Weights of a small image embedding model.
Model: 0.836M parameters, 96-pixel images, arch mobilenet_v1, norm batchnorm, activation relu, depths [2, 3, 4, 2], widths [64, 128, 256, 512].
Training: muon at rate 0.0098, 16600 steps, batches of 128, held-out accuracy 95%.
Data: trained on retinal OCT scans (Kermany 2017), 49215 training examples.
Rows from block 2, named by matrix and row number. Each number is 128 + 32 x the weight over its row's rms, rounded and kept within 0 to 255. All counts start at 0. After the name is the row's rms in percent of the matrix's.
# conv: pointwise conv (model.blocks.2.conv.weight, 128x64x1x1), inputs 0-63
conv.15 105 [130 137 111 111 139 113 114 105 178 172 154 115 113 109 150  88 116  97  96  75 122  53 241 112 144  87 108 113 194 104 177 160 125  93 129  84 116 153 130 170 150 128 159 153  83  99 127  82 103 146 102 126  94 133 136 167 128 117 168 151 125 103 125  94]
conv.16 105 [108 138 104  99 155 132  79 112 174 152 169 132 131  77 169 117 124  94  81 186 100 151 143  64 102 189  84 102 139 112 135 116 111 159  91  86 142  80 130 209 105 128 105 186 142 146 153 102  84  89 150 121  99 116 145 145 130 128 120 122  83 180  92 120]
conv.17 080 [104 112  85 115 156 131 167 154 196 151 128 143 137 104 130 151 110 149 154 134 159 178  87 125 168  99 109  80 135 110 154 137 123 123  88  84 138 145 135 147  70 113 182 150  88 107 102 212 126  96 106  85 122  91 180 132 105 198 130 120 196  94 143 121]
conv.18 092 [153 139  79 142 112 155 118 130 131 150 185  97 132 143  85 135 137  67 126  91  93 170 172  84 116 119 127  72  80 148 149 172 140 150 132  89 157 138 108  95 190 147 140  86 135 120 198 139 119 124 196 142 152 166 152 127  77  73 115 135  95 188 128 121]
conv.19 103 [146 187 153 118 113 116 159  95 153  90 114 107 119  91 125 118 159 184  90 111  83 102 120 158  84 129  89  76  65 162 151 136 141 102 160  94 196  95 126 126 165 122  62 175 189 138 165 108 105 128 119 167 142 134  70 183 150 132 151 119 112 145 114 130]
conv.20 082 [ 89 107 102 133 174  48  75 122 146 184 188 153 117 153  92 148  87  99 118 174  88 133 187 122  78  72 129 112 114 144  97 176  96 129 126 109 165 103 104  91 150 130 109  91 140  87 103 163 171 182  98 142 113 136 128 115 111 160 141 132 130 105  83 139]
conv.21 072 [138 148  88 187 190 131 132 147  81 144 136 179 112 129  92  95 133  85  89 134 181 139 162 127 100 100  53 174 149 111 129 120 111  89 109 148  98  77  96  99  94 122 114  79 123 145 118 120 115 175 122 109 126 176 111  64  79 153  73 108 124 163 111 156]
conv.22 109 [ 87  59 129 159  99 199 134 123  74 100 168 156 130  78 161 127 133 119  85 117 147 116 121 117 151 104 119 114 119  65 114 132  96 115 148 151  97  60  91 112 128 148 104 169 178 138 176  86  88 114 128 167 142 185  63 145 176 128 142 113 153 137 105 148]
conv.23 118 [100  89  75  75 111  99 101 112 148 148 137 190 117 142 121 155 141 139 113 106 149 107 121 160 192 152 125 170 180 129  95 123 106 112 151 231 106 144  97 135 169 144 129 100 128 132  68  95 112 123 108 157 166 120 116  94 195 119 143 119 148  90 119  64]
conv.24 097 [139  99 143 158 185 110 160 134  77 129  71 220 107  74  76  79 134 132 111 134 146 150 131 120 121 111 138 136  86 100  74 126  77 126 170 149  79 139 131 154 137 125 119 124 110 120  88 112  79 162  79 165 116 124 189 124  94  77 105 150 115 160  91 135]
conv.25 097 [ 91  76 120  98  72 103  96  90  78  80  77  79 161  94 129 123  87  97 107 107 130 171 103  96 116 129 133 165 121  89 129 100 186 147 144 161 109 136  85  83  96 135 114 121 155 151  99 138 128 183  93  60 169 130  74 129 160 161 114 105 118 103 136  95]
conv.26 096 [161 202  92 136 104 115 143  88  75 150  94  83 142  98  96 104  85 131 127 131 127 111 131 109 143 139 132 127 133 180 209 197  89  99 128  82 135 136  86 161 151 172 165 160 147 133  96  80 120 142 190 168 143 148 174 131  81 112 157 125 154 134 115 124]
conv.27 093 [110 111 123 111  97  99  71  53 194 144  92  85 101 137  88 116  95  78 123 166 113 103 177 186  84 166 126  79  77 128 137  71 101 164 147 134 176 122 126 117 112 139 116 150 173 167 137 130 147 158 177 167 105  85 160 124 112 150 110 127 132 109 100 118]
conv.28 088 [ 99 173 115 151 184 130 147  97 103  99 131 118 104 144 126 206 122  78 117 187 122 136 157 132  84 153 135 152 185 147 137 119  91 156 144 106 137 188 161  99 152 124 107  87  94 149  97 128  90 148  82 172 124 184 171 153  63 130 124 136 127 149 197 141]
conv.29 096 [108 122 145 106 119  50 174 163 140  95 147 162 147 144 175 129 148 171 131 139 126 139 122  84  99  92 138 130 126  75 145 119 209  92 154 132 147 193 184  82 148  86 106 161 120 175 123 158 107 148 142 116 146 135 149  82  64 133 129  77 118 174 103 104]
conv.30 096 [123  99 132 141 157 126 152  45 122 128 161 114 128  98 111 111 104 132 100 117  90 132  94 151  81 166 113 100  85 155  98 142 143 164  89  68 115  66 144 130 111  84 120 189 128 149 142 107 159  87  58 120 103 142 130 191 133  99  35 135 139 133 107 122]
conv.31 089 [121 152 147 113 117  95 123 113 199  84 112 133 131 146 170 126 107 133 125 129  99 156 191 193 132 137 151 102 202 119 153 171 189 156  95 125 126 155 195 106 146 114 140 161 103 118 113 175  84 176 155 119  99 188 169  99 135 111  86 107 150 140 143  81]
conv.32 109 [107 196 121 113 131  90 109 151 140  63 132  67  94 100  97 168 178 138 115 104  94 145 138 195 137 183 147 114  94 158 113 157 131 184 159 107 128 103 117 119 111 147  80 107 157 100  83 130 115 184 154 141 119 165  58 100 129 144 168 135 171 142 112  89]
conv.33 101 [160 175 100 100  69  97 163  96 128 185 115 130 134  94 170 114 157  86 124 123 135  86 128 158 189 121  86 174 149 152  74 100 149 138 161 125 172 114 140  84 116 119 120 130 123 131  45 128  98 156 175 139 113  92 128 148 148 145  53 132 166 160  94 103]
conv.34 096 [202 146 136 159 139 102 171 121 122  92 136 130 131  92 144 118 145 109  98 129 132  97 116  58 124 111 123 167  58  66  59 161 135 118 120 104 152 122 129  95 157 124 143 112  84 137 112 127 110 110 150 109 185  79 105 124 147 178 106 169 142 124 219  86]
conv.35 099 [129  91 130 112 105 172 156 148 119 115  65 160 118 145 151 128 103  72 140 104  99 134 125  49 143  67  79  70 123 109  56  82 116 107  69 171 135 164 212 155 140 164 105 121 141 112 123 120 134 136  97 129 110 144 135  99 131 131 125 124 107 150 177 166]
conv.36 102 [153 167  48  85 128  86 110 122 164  95 145 135 100 155 141  90 116 155 156 107 142  77 146  92 118 180 159 121 136 146 147 102 107 161 200 112 124 131 164  96  89 172 130 126  91 127 161 125 180 114 113 134 115 197 102 102  60 110  99 105 112 189 147 141]
conv.37 118 [113 151 110  87 166 128 112  81 135 122 124 159 146 122 139 202 117 102 133 120 126 182 193 108  85 180  77 135 159 135 112 158 173 121 113 156 119  96 105  88 157  93 154  85 100 131  74  64 171 147 189 122 173 157 145  93  91 125 146 148 166 113 139 161]
conv.38 092 [129 125 110 176 134 114 145 164 131 194 118 122  89 117 135  56 148  97 144 200  78 189  77  75 125 120 124 169 110 111 114 108 113 123  79 189 140 113  89 148 132 158  78 107 135 118 116 152  92  64 161 109 128  84 134 103 156 158 157 124 138 167 152 157]
conv.39 098 [139 126 131 228 110 132  95  81 133 116 137 119  99  90 137 120 155 163 116 106 181 110 150 129 100  98  82 149 169 161 104 105  68 117  66 119  86  73 136 194 136 126 172 131 123 136 140 129  99 122 115 135 107 105 148 185  91 136 156 179 131 149 192 108]
conv.40 089 [120 117 170  97 148 116 194 108 110 126 134 151 189 131 105 135  68  51 133 103 109 123  93 114 122 104 112 130 172 176 145 175 161 106 135 129 151 212 100  88 117  98 123 109  96 153 132 121  97 121  91  60 102 152  98 137 131 150 156  73 110 160 106  79]
conv.41 082 [ 99 129 108 104 113 102 123 178  84 160 187 117 129 144 124 133 118  82 107 111 166  89 118  73 118 125 130 153 144 172 110 115 160 171  78 249 126  94 110 150 146 139 127 113 124 205 104 117 117 143  92 149 158 105 123 161 141 146 166 149 155 141 190 129]
conv.42 082 [100 127 217  79 130 172  82 155  90 137 145 131  85 124 144  83  88  83 106 100 119 177 153 170 102 138 166 117 135 103 101 105 106 133 135 111 168 106  95 166 111  87 115 145 142 181 171  95 101 141 103 175 132  77 148 136 105 175  87 135 129 164 184 142]
conv.43 123 [143 121 127  98 148 180 140 109 116  91  91 147 119  97  81 135 108 120 122 117 112 109 149 145 116 168 144 124 198  62 152 130 136 147 131 138 163 190 141 107 134 117 138 122  93 129 211 128 101 119 133 115 123 113 178 229 122  83 161 137 116 164 118 212]
conv.44 083 [130 147 103 148 140 148 149  67 117  48  73 103 145 137 101  93 137  92  94 119 123 145 177  62 119 153 131  80  58 134 126  64 160 116 160  99 114 178 121 181  98 133 141 116 145 120 134 115  99 105 104 176 116 132 138 163  74 113 148 154 183 151 128  92]
conv.45 076 [153 104 114 139 136 119 228 132  79 105 101 135 105 122 107 158 112 194  87 161 113 119 132 140 103 106  99 107  93 189 129 106 153 157  85 108 158 148 115  93 158  97  96 100 174 139 171 127 163 146 174 162 132 146 119 157 132 140 105 143  74  40 155 118]
conv.46 097 [ 77 137  98 156 122 148 146 100  87 137 143 183 174 120  99 110 156 116 107 123 138  91 142 154 238 137 121 102 141 135  86 100 137 116 202 136 121 129 107 169  98  78  79 118 105  87 121 137 138  82 100 105 128 139 120 167 129 117 146 219 118 133 119  87]
conv.47 110 [139 194 114  82 114 176 124 138 125  82 137 108 136 231 128 181  88 118 118  26 117 165 131 133 111 150 175 172 101 110 125 128 143 139 180 130 122  73 175 143 134 112 126 112  75 134 114  99 159 119 119 133 167 127 126 147  96  93 114 150 148 153 133 150]
conv.48 101 [130  74 153 136 151 165  85 134 120 111  85 157 140 128 176 110 140 108 140 146 110 155 113  95  81 161 121 104 122  60 112 123 117 145 131 163 112 178 113 175 149  94 164 160 194  73 147 165 122 161 113  77 124 114 158 168 113 124 178 190 150 172 116 194]
conv.49 102 [131 102 165 110 109 108 218 169 140 167 116 146 115  71 137 119 111  88 168 159 163 123 119 151  79 184  89 147 140 116 120 134 147 122 129 139 130 130 131 162 113 103 125 163 204 140 104 131  81 126 157 113 138 115 162  44 133 123 175 111 118 124 111 216]
conv.50 107 [ 78 125  85 164 138 129 132 157 139  92 139 127 100 161 146 133 149 111 128 205 113  85 144 125 140 116 135 120 132 141  79 115 163 168 143 118 162 139 129  78 178 117 108 152 112 130 119 107 122 165 118 166  94 121 144 112  81  99 152  77 137  79 255 130]
conv.51 094 [148 104 117 122 149 113  67 116 170 103 145 114 115 152 134 127 120  81  98 153 125 129  77  81  83 153 199 130 145 152 109 155 179  84  82  90 139 104 191 130 147  89 131  76 149 122  90 164 122 101 120 193 139 168 106 151 104 127  89 132 114 163 205 142]
conv.52 096 [117  98 137 121 150 107 127 144 138 103 137  59  87 126 184 129 136 128  98 165  86  75 127 147 108 175  82 136  87  90  54 182 124 177 131 145 107 105 128 131 135 127 116 152  99 146 151 101 117 168 166 105 116 186  95 128 133 145 179  86 129 147 223 126]
conv.53 099 [ 90 185  85 114 139  86 133  57 150 102 138 194  65  85  80  89 123 108 107 139 150  78 136 166  86  67 129 120 136 153 102  71 128 139 137 163  93 144 137 151  71 111 102 140 144 152 144  99 125 114 153  75  92 106 120 136 137 102 109 129 180 148 100 158]
conv.54 099 [ 53 103 135 110 106  73  82 119 146 121 139 126 145  98 128 135  96 149  62 132  80  67 118 144  66 129 187 154 116 114  86 151 126 171 116  75 180 148 142 137  90 166 131 114 112 122 152  96 151 119 137 143 113 128  81  42 137 159 175  95 116 141 138 124]
conv.55 137 [107 103 163 138 140 152 120 119 141 113 127  85 202 105  90 138 139 132  88 141 119  48  69 108 158 171  79 113 172 125 145 139 126 191  89 119  78 133 130  87 146 168 131 122  90 135 114 178 102 157 156 142 120 158 130 178 125 130 118 119  88  37 109 133]
conv.56 077 [150 129 123 116 140 149  97 108 185 165 111  46 132 156 172 153 113 178 155 101 114 134 123  95 147 157 173 112 141  69 131 131 124  92  64 160 125 126 129  94 163 156 100 127 223 115 100 144 116 129 219 104 140 135 148 115 151 181 126 141 110 157 138 125]
conv.57 096 [ 61 136  60 141 126 168 130 125 111 141 110 147 105 111 202 109 118 116  63 140 128 190 140  99 148  91 142 137 120 128 107 186 123  94 123 111 135 162 172 175  84 100 157 116  88 116 117 161 132 172 134 112 127 122  82 171 151  65 142 179 118 195 131 136]
conv.58 091 [125 146 139  62 102 168 141 140 111  96 105 106 140  84 108  94 119 194  95  77  69 104 121  69 113  92 112 174 115 150 129 136 209 124 105 147 160 120 122  82 135 176 192 155  95 133  84 122 136 102 123 160 153 115 140  72 100 110 109 128 102 156 115  81]
conv.59 131 [174 116  76  79 118 107 103  81 151 145 107  62 106 105 154  74 102 157 119 114  91 117 193 182 163  77 104 131 157 124 115 141 150 138 144 137 167 160 118 122 148 138 132 112  81 129 149 141  98 104  75 131 155  86  61 179  95  70 131 102 103 149 108  98]
conv.60 079 [123 166 202  61 134 115 118  68  98 100 106 125 119 158 132  87  96 148 140  83 126 192 163 130  99 101 125 114 170 161 168  89 149  79 112 142 155 124 140 107 173  96 181  80  89 117 139 106 134 137 145 171 110  75 171 159 137 115 141 100 121 120 157  70]
conv.61 109 [114 171 133 110  76 203 123 148 176  73 137 195 115 122 108 128 127 123 121 121 111 124 131 128 139 128 101  68 144 158 121 126  97 148 110 138  76  68 128 171 107 126 123 147 111 130 216  74 132 144 102 207 125 160 102 114 195 148 153 141 119 114 114  99]
conv.62 087 [206  85  85 128 170 133 153  98 200 101 102  97  95 117 158 122 115 144  90 109  93 102 119 168 119 106 133 146 146 119 139  78 117 165  99 124 100  93 158 101 189 155 136 110 169  92 124 159 117 119  76 110  87  70 146 102 120  72 153 110 107 170  80 146]
conv.63 114 [113 163 148 154 155 121 113  83 111 125 102  88 127 110 133 122 108  91 128  92 116  73 164  86 117 107 158 153 134 152 124 130  93 155 158 108 138 140 112 146 148 150 126 116  71 135 125 196 150  73  78 141 145 178 180 207 121 170  43 111  83 177 127 121]
conv.64 099 [ 63 121 191 146 103 125 163 153  98  78 154  75  92 106 138 146 104 112 142 131 114  97  84 154 101 150 124  75  96 137 136 139 122  77  67  78 169 105 103 140 122 145  60 119 128 174 142 130  91 124 165 106 180  86  93  81 158 109 147  96 106 123  98 151]
conv.65 102 [179 129 131  84 175  93  98 103  97 105 119 131 113 148 151 120 143 166 113 125 120 158 117 124 153  76  75 123 150 117  89 126 199  97  57 140  89  94  72 143  80 116  84 126 101 135  90  97  96 165 145  99 160  67 114 142 189 153 114 125 156 134 170 165]
conv.66 091 [ 89 160 214 174 166 156 137 101 133 151 136 152 168 139 148 184 114 100 181 135  97 117 125 140 112 148  88 148 165 114 151  99 147  71  79  82 120 158 111 215 107 135 101 100 122 147 123 100 108 119 125 127 137 109 139 118 111 149 104 179 119  86 201  95]
conv.67 094 [144 103 144 120 161 100 145  92 115 159 101 103  97  93 143 117 112 218 140  90  96 137 135 139 140 121 102 130 146 139  73  95 125 165  94 105 178 177 164 182 142  81 111  72 184 109 152 144 119 162 129 100 103 132 127 125 121  81 190 148  90 178 180 160]
conv.68 097 [113 175 168  78 141 139 111 130 103  87 134 119 162 164 179 145 100 139 180  82  82 122  93 122 160 159  79  47 107 159 156 130 156 135 153 136 110 133 174 193 146 125  90 131 122 161 165 120  90 108  91  90 169 164 122 168  93 144 150  93 164 109 134 170]
conv.69 097 [ 74 121 123 105 187 172 160 101 137 132 142 200 115 101 107  91  84 209 104 136 147  86 101 175 128 111  99 149 144 102 139 161 153 118 108 116 151 109 128 146 193 137 123 134 114 132 100 121 184 152 176  62  79 172 145 120 135 181 145 118 109 127 174 143]
conv.70 092 [173 154 130 115  67 146 111 161 127 108 181 124 132 158 126 103 130 119 111 143 185  74 117 130  97 109 141 136 125 108 146 141 139 148 118  89 118 159 101 120  54 100  96 155  90 145  90 108 107 160 154 163 134 227  98 158 123 106 119  88  90 164 128 214]
conv.71 115 [182 183 132 174 154  85 164 119 119  94 138 117 125 113 119 150 175 125  83 100  98  92 160 155 132 130  73 112 119 136 120 149 157 179 183  85 128  64  73 116 191 100 108 149 110 130 164 158 115 105 125 188 114  89 170 163 135  95 156 114 181 145 152 136]
conv.72 088 [143 156 153 136  70 146 141 126 101 196  95 108 110 116  64 106 100 143 165 109 132 218 182 121  90 166 155 136 138 154 183 164  86  95  91 129 120  82 146  89  94  96 119  95 152 139 138 109 201 112 138 118  99 104 113 168 128 139 144 123 119 148  99  85]
conv.73 098 [ 87 123 101  67  89 166 145  83  99 124 134 134 123 102  80 153 105 156 116 131 157 127 110 166 193 132 142 123 173  86 161  92 109 115 124 119 113 126 191  53 125  95 123 126 104  73 187 117 182 156 122  53 114 109 166 149 130 115 124  81 104 144 132  95]
conv.74 105 [205 105  92 159 123 167 132 167 128  82 103 102 116  89  67 114  85 175  79 111 126 153 133 169 165 127 182 120 124 154 156 100  90 159 139 119 123 196 173 139 115  84 167 116 159 153 169 102  89 139 117 136 123 122 110 124 106 181 192 127 134 135 106  85]
conv.75 088 [138 115 129 161 126 153 121  96 123 123 123 128  65 192 119 141  75 135  77 149  99 111 113 159 175  87 109 172 138 137  99 122 136 134 135 116 146 132  91 194 100 148  48 120 119 126  95 119  92  95 204 106 129 112 181 140 109 160 101 138 129 121 131 225]
conv.76 109 [165  68 133 118  71 113 143 163  77 103 116 127 104 119 117 140 117 158 116 118 109 141 100 122 115 159  94 129  65 244 154 134 119 105  99  91 140 138 137 126 166 155 116 155  76 122 159 128  99 154 125  96 123 186  37 133  90 105 105 121 147 115  97 129]
conv.77 099 [106  97 100  89 135 108 124 163 100 140 189 147 180 101 148 130 159 140 163 161  96 171  87 204 136 156 134  86 143 120 156 143 105 163  80  98 102  97 157  95 133 144  96 111 157 141 102 163 123 115  87 186 186 156 122 116 108 178 121 105 135  63 150 179]
conv.78 132 [ 64 157 107  90 182 235 171 130  55 115 154 105 151 130 140 150 119 125  96 145  97 106 132  81 156 113 105 118 131 123 148 116 103  97 121 108  91  81 147 120 128 119 109 145 164  98 179 123 184 115  90 142 127 178 158 203 145 149 126 130 123 108 121 103]
conv.79 097 [172 102  67 116 155 187 127 125 168 103  78 141 107 128  88 166  88 178 110 131 137 159  72 110 101 206  93 136 148 121 155 135 136  91 130 109 128 133  94 155 184 174 126  89  94 121 121 110 175  92 136 161 116 203  73 150 128 129 134 124 136 161 121 158]
conv.80 101 [111 133 138  41 119 116 138 139 140 113 101 149 152 109 113 160 169  73  89 129 154 126 115 157 105 115 146 181 138 153  54 112 124 112 160  60 108 115 132 107  81  92 103 159 104 142  92 100 127 132 162  91 163 137 131 124 147 118  73  98 168 167  98  38]
conv.81 129 [172 176  84 134 108  91 140 154 141 116 118 158 136 170 151 190 111 149 124 122 106 115 146 128 107 178 117 105  96  91 134 153 124 133 130 176 155  96 104 127 205 106  84 192 110 116 107  99  71 124 140  78 125  95 158 174  70 136 133 129 204 128 172 161]
conv.82 125 [ 86 147 110 113 120 106 119 183 121 135 128 146 127 152 125 130 131 100 116 125 101  75  76 100 109 163 113 119  75 163 167 108 130  97  99 104  92 103 130 108 115 223 105 120 217 125 210 146 160  94 126 166  96 155  64 133 140 132 144 119 103 106 127 170]
conv.83 100 [168 174  99 152 126 171 161 162 100 141 112 165 103 141 106 118 155 109 163 154 158  74 144 187  93 135 157 103 174 127 157 112 101 108  81 124 234  99 144 163 111 153 128 101  97 123  97 144 138 165  93  80 102 130 124 188 138 161  76 133 120 131  90 105]
conv.84 101 [127 125  95 139 105 122 137 153 157 126 112 151 125 116 132 132 167 137 179  93 140 140  84 163 130 189 104 164 104 141 172 132 147 216 151 114  84 130 109 175 131 140 126 112  53 129 120 231  98 125 118 121 111 186 106 157  79 144 116 151  67 122 152 113]
conv.85 103 [114 178 108  95 180 128 195  90 180 128 146 159 154 160 161 101 127 131 195 134 141 135 130 117 122 213 112 151 125 108 143 156 128  94 125 177 165 118 159  92  94 155  79 143 107 150 169  69  77 135 122 168  94 157 102 181 159 111 146 122 111 157 136 145]
conv.86 091 [168 207 176 155 124 206  65 134 183 127 123 158 131 139 165 118 102 117  91 124 100 125 120 119 161  80 152  80 133  73 123 122 162 120  61  76 132 126 127 126  89 123 112 139 140 167 180 121 191 141  87  92 107 133 105 124 159 115 117 148 151 131 152 157]
conv.87 068 [ 88  96 155 136 129 132 112 104  91 149 114  54 138 183 110 141  91 117 148 100  73 111 158  94 118 143 198 124 164 133 127 167 125 119  76 158 173 146 111 108 147 151  97  97 137 131  94 146  94 108 164 144 152 182 163  95 125  93 201 139 101  48 132 132]
conv.88 096 [ 94  99 100 126 151  84 145 197 155 128 114 150  99 105  96  92 128 139 113 119 129 131 106 122 191 137 168 141  86 158 124 121 136 116 127  78 127 158 118 209 115 181  87 160  86 135 165 100 100 156 101 144 142  80 116 149 186 152 166 186 130 146  99 199]
conv.89 102 [151 149 125 210 120  69 108  94 150 107  62  90 149 131 190 171 104 102  96 134 146 123  83 147 191 128 146 131 151  98 168  98 118 132 115 134  75 113 162 126 139 142 116 173 119  83  93 125  92 146 162 114 118 116  56 161  78 153 100 104 159 158 117 147]
conv.90 123 [123 117  91 137 193 160 123 120 105 131 121 120  82 122  76 120  80 118 123 140 145  74 167  98  99 108 101 100 222 152 217 144 150 145 135 108  95 135 130 110 123 112 127 139 177 135 119 168 160 142  77  97 123  95 145 155 159 105 174 104 171  87 168  96]
conv.91 127 [104 151 122  77 132 163 105 167 178  78 158 124 125 127 130 129 120 161 123  93  92 114 109 177 131 148 151 121 137 122 107 107 193 162 155  56 112  47 149  96  48 119 124 167  78 159 140  70 133 106 110 130 155 142  65  96 119 108 125  95 128 155 110 128]
conv.92 118 [157 124  90 149 146  83 118  70 121  88 147 130 100 164  94 139 133 111 105  97 151 110 181  77 123 108 143 117  66 173 121 187 107  74  95  88 132 141 117 134 215 138 103 105 141 118 115  78 115 149 177 151 165 180 102 134 161 130 152 146 166 168  95 157]
conv.93 105 [135 136 124 141  67 123 104 126 103 100  98  95  89  84 113 109 134  78 201 152 122 126 107  72 113 159 157 126 139 153 200  92 112 174  75 102 180 126 124 153 122 221 109 126 148 123 111 171 111  83 122 105 131 151  84 105 108 131 164 147 120  77 102 142]
conv.94 093 [112 117 111 195 160 176 107 159  84 197 137 119 117 154 100  95 104  68 151  77 144 176 161 146  96 122 202 105  95 154 161 142  62 103 121 114 124 101 147 113 167 154 118 109 122 137 131 142 122 157 100 140 161  81 165 128  80 132  97 171 148 103 177 145]
conv.95 115 [177 110  92 120 128 130 148 128 125  95  87  95 106 185 117  97 104 118 123  47 121 152 119 168  48 151 119 107 124 104 122 136 126 104  97 141 134  90 140 116 122 119  82 120 141 127 133  96 135 152 100  87 107 217 103 126 158 150 198 149 216 147 116 111]
conv.96 114 [ 70 158 108 165  78 119 133  99 107 121 111  92 129 144  81 122 192  80 123 129 170 123 112  73 133 127 158 110  98 146 174 142  78 154 114  77 135 155 108  93 139 114 103 167 151 124 134  57 142 149 125 109 129 117  45 103  87 150 192 136  97 107 132  80]
conv.97 115 [119 149 101 148 102  97 147 185 107 132  71  50 111 140  85 144 133  64  89 114 121 142 126  89  96 169 137 134 113 163 189 113 134 174 147 137 145 113 139  93 166 186 150 177  89 148 108 153 146 100 106  77 144 147  78 101  77 118 122 117  99 126  85 172]
conv.98 097 [156 129 165 113 130  93 101 131  70  96  67 118 138 110 157 129 144  51 160 118 191 114 151 152 135 112 168 122 146  55 119 148 141 125 162 115 163 109 133 131 148 213 155 110 145 115  97 148 179  74 119  99 126 114 180 141 179  76 143 152 135 135 110 166]
conv.99 095 [121 135 203  72 106 136 124 203 123 102  84 160 121 176 140 112 155  94 124 103 129 172 116  85 123 101 138 126 149  71 120 158 102 139 175 151 183 108  95 130 123 116 121 131  74 160 167  91 123 100 113 177 113 148 137  48 115 159 106  67 115 123 112 154]
conv.100 091 [ 97 141 148 128 108 166  67 141 152 129  88 159  80 155  78 142 113  70 155 139 109 111 157 154 182 150 111 141 191 107  93 101 126 115 117 119 109 129 129 147 144 172 103  88 132 126 225 164  87 113 119 145 163 160 131  69  94 138 115 131  59  96 145 160]
conv.101 099 [ 71 123 125 171 125 158  68 159 112 148 154  45  80 119 135 169 129 112 146 115 104  89 100 171  66 154 226 161 147 118 100 151  91 136 197 157 154  88  97 156 120 135 128 121 140 162 147 117 149 133 115 130 118 163  93  95 132 136 124 113 156 131 127  93]
conv.102 090 [116 153 186 174 181 133 179 135 167  92  93 186  97 165 128 109 120 144 145 126 135  91 148 103 160  97 129 157 109 144 134 106 132 170 159 123 172 124  82 129 112 146 167 118 103 126 101 203 183  73  79 147 131 192 158 137 123 132 104  79 167 139 167 109]
conv.103 094 [115 107 111 181 151 148 114  70 100 164  93 112 225 145 208 119 166 113 100 124  88 131 158 146 111 111 130 115  98 127 151 102 124 109  66 121 206 146 130  91 112 174 162 124 112 121 130 114 125  84  82 137 137  97 123 145 127 115  90  89  98  88 123 172]
conv.104 098 [ 81 138 130 142 122 133 136 128 121 135  72 117 125  89 110  79 170 113 125 176 161 167 108 139 210 200 168  92  84 106 182 148 109 207 135 120 107 145  95 135 154  89  69 115 164 108 169 123 138 135  90 112 128 117  93 106 149 116 111 121  76 154 107 164]
conv.105 099 [ 67 132  99 125 110 192 154 146  98 134 129 167 143 233 129 146 129 152  92 159 138 125 170 137  93 107 161 123  92  81 125  99  99 188 153 153 107 182 105 140  89 120 114 116  89 198 118 115 135 123  96 141 104 162 152 174 128 146 147 148 128 140 194 135]
conv.106 094 [207 159 134 130 129 126 144 150 173 121 160 161  67 147 172 146 174 115 158  57 109  92 135 157  87 199 121 119 136 166 134 127 114 175 122 114 140 114 111 120 125 188 101 131 106  69  97 183 129 171 129 122  86 162 112 116 102  99  91  76 164 121 121 120]
conv.107 092 [104 139  76 130  98 151 107 198 127 115 126 132  76 180 125 134 126 176 176 165 116 177 199 142  94 140 144 124 114  92 149 133 110  81 133 132 129  96 101 102 128  86 136 137 112  89 102 147 176  99 159 170 159 202 173 186 150 128 123 101  87 165 150 109]
conv.108 098 [135 113 144 131 118 111  97 139 145 102 123 137  89 123 115  92 108 126 131 189 116 103 102 134 148  87  86  86 133  87 105 176  86 121  66 112 123 108 176  98 112 164 217 130 134  93  95 159 156 183  64 176 114 151 133 150 186 117 112  97 137 119 183  80]
conv.109 107 [136  80 116 121 112 121 181 157  89 103  98  75 173  98 125 125 118  91 145  87  97 134 152 125 131 148 147 150 159 135 137  88  77 165 135 177 136 130 144  90 199 135  82 105 100 152 111 151  86  97  90 114 121 157 124 195  97  66 132  97 177 179 109  80]
conv.110 102 [ 88  82 119 109 125 178 132 126 116  72 148  69 197  96 158 121 107 120 169  99 117  80 116 111 102 138 179  90 127 116 184 109 108 127 142 167 140 112 117 164 155 204 105 140 105 168 145 120  61 152 103 154 119 156 144 192 148 103 148  93 173 144 103 143]
conv.111 105 [146 119 147 146 105 117 113 124  99 151 118  79 146 128  98 188 122 133  88 185 164 153 149  84 101 131 176 136 138 107 184 157 107 143 108 145 105 123 124  89 145  99  70 161 101 123 153  66 119 169 206 127  83  50 161 163 157 137 155 100 132  88 148 100]
conv.112 092 [152 231 110 131 115 151 118  70 150 122 114 137  99 194 160 121 192 148 158 147 122 144 151 124 101 133 113 139 206 107 109 129 125 117 107 117 112 152 177  99  94  67 102 112 147 134 139 170 144 164 176 183  92 138  79 134 146 118 134  98 131 101 145 174]
conv.113 110 [190 135 153 114 102 198 177 156 127 110 110 146 135 130 143  76  87  92 102 127 124 113 108 167 117 134  46 199 118 131  85 136 164 142 110 141 198 102 146 109 114 113  94 131 122 136  97 106  82 118 197 181 115 107 115 114 143 144  93 104 126 102  74 110]
conv.114 105 [167 142  94 119 123  97 105  94 133 171 183 127  94 116 181 142 101 148  94 147  88 135 136 115 167 174 159 113 178  92 102 111 129 134  81  97 103  65 119 134  64 125 102  97 153 126 165 102 103 119 119 112  96 191 148 126 199 145 186 122  76 170 140 147]
conv.115 093 [ 89 202 155 100 177 192 152 107 142 106  87 107 117 146  61 118  89 120 187 117  98  79 165 159  99 137 136 116 116 103  98 116 127 136 125  97 142  84 152 130 172  98 182 150  97 143 108 156  67 149 113 106 118 157 103 136  87 163 135  78 130 141 184 112]
conv.116 101 [120 181 100  85 177 128 112 103 121 101  97 185  83 103 108  87 114 128 116 129  75  83 119 121  91 131 140  66  82 117 146 117 124 120 154 100  86 136 171 115  75 106 154 108 131 186 137 131 104 141 171  79 114  94 153  48 141 117 199 139 128 105 107 101]
conv.117 105 [103 149  93 134  97  52 121 148 134 112 105  61  97 104 135  97 133 104  91 162 139 119 235 154 117 106 130 148 116 169 125 126 151 125 127 136 105 200  81  67 124  78 131  88 153  88 142 172 108 142 119 105 127 125 146 124 107  88 148  90 162 176 131 135]
conv.118 099 [114 113  85 115 102 197 123 110 101 166 123 119  87 138 135  91 103 102 162 119  75 121 124  76  83 143 121 107 121 106  76 155  99 103  89 109 115 136  99 186 101 100 137 157 168 103  99 178 208 100 150 125 191 155  90 129 133 150 140 166 108 158 115  67]
conv.119 114 [119 168 165 206 117 139 131 165  80 160 100 188 113 111 118 140 115 104 118  98 174 157 131  60 141  93 128 119 182 106 102 119  60 186 114  97 177 134 128 138 214 141 132 134 118 141 159 138 171 119 127 116 158 123 143 170 137 181 100 144 121 104  94 126]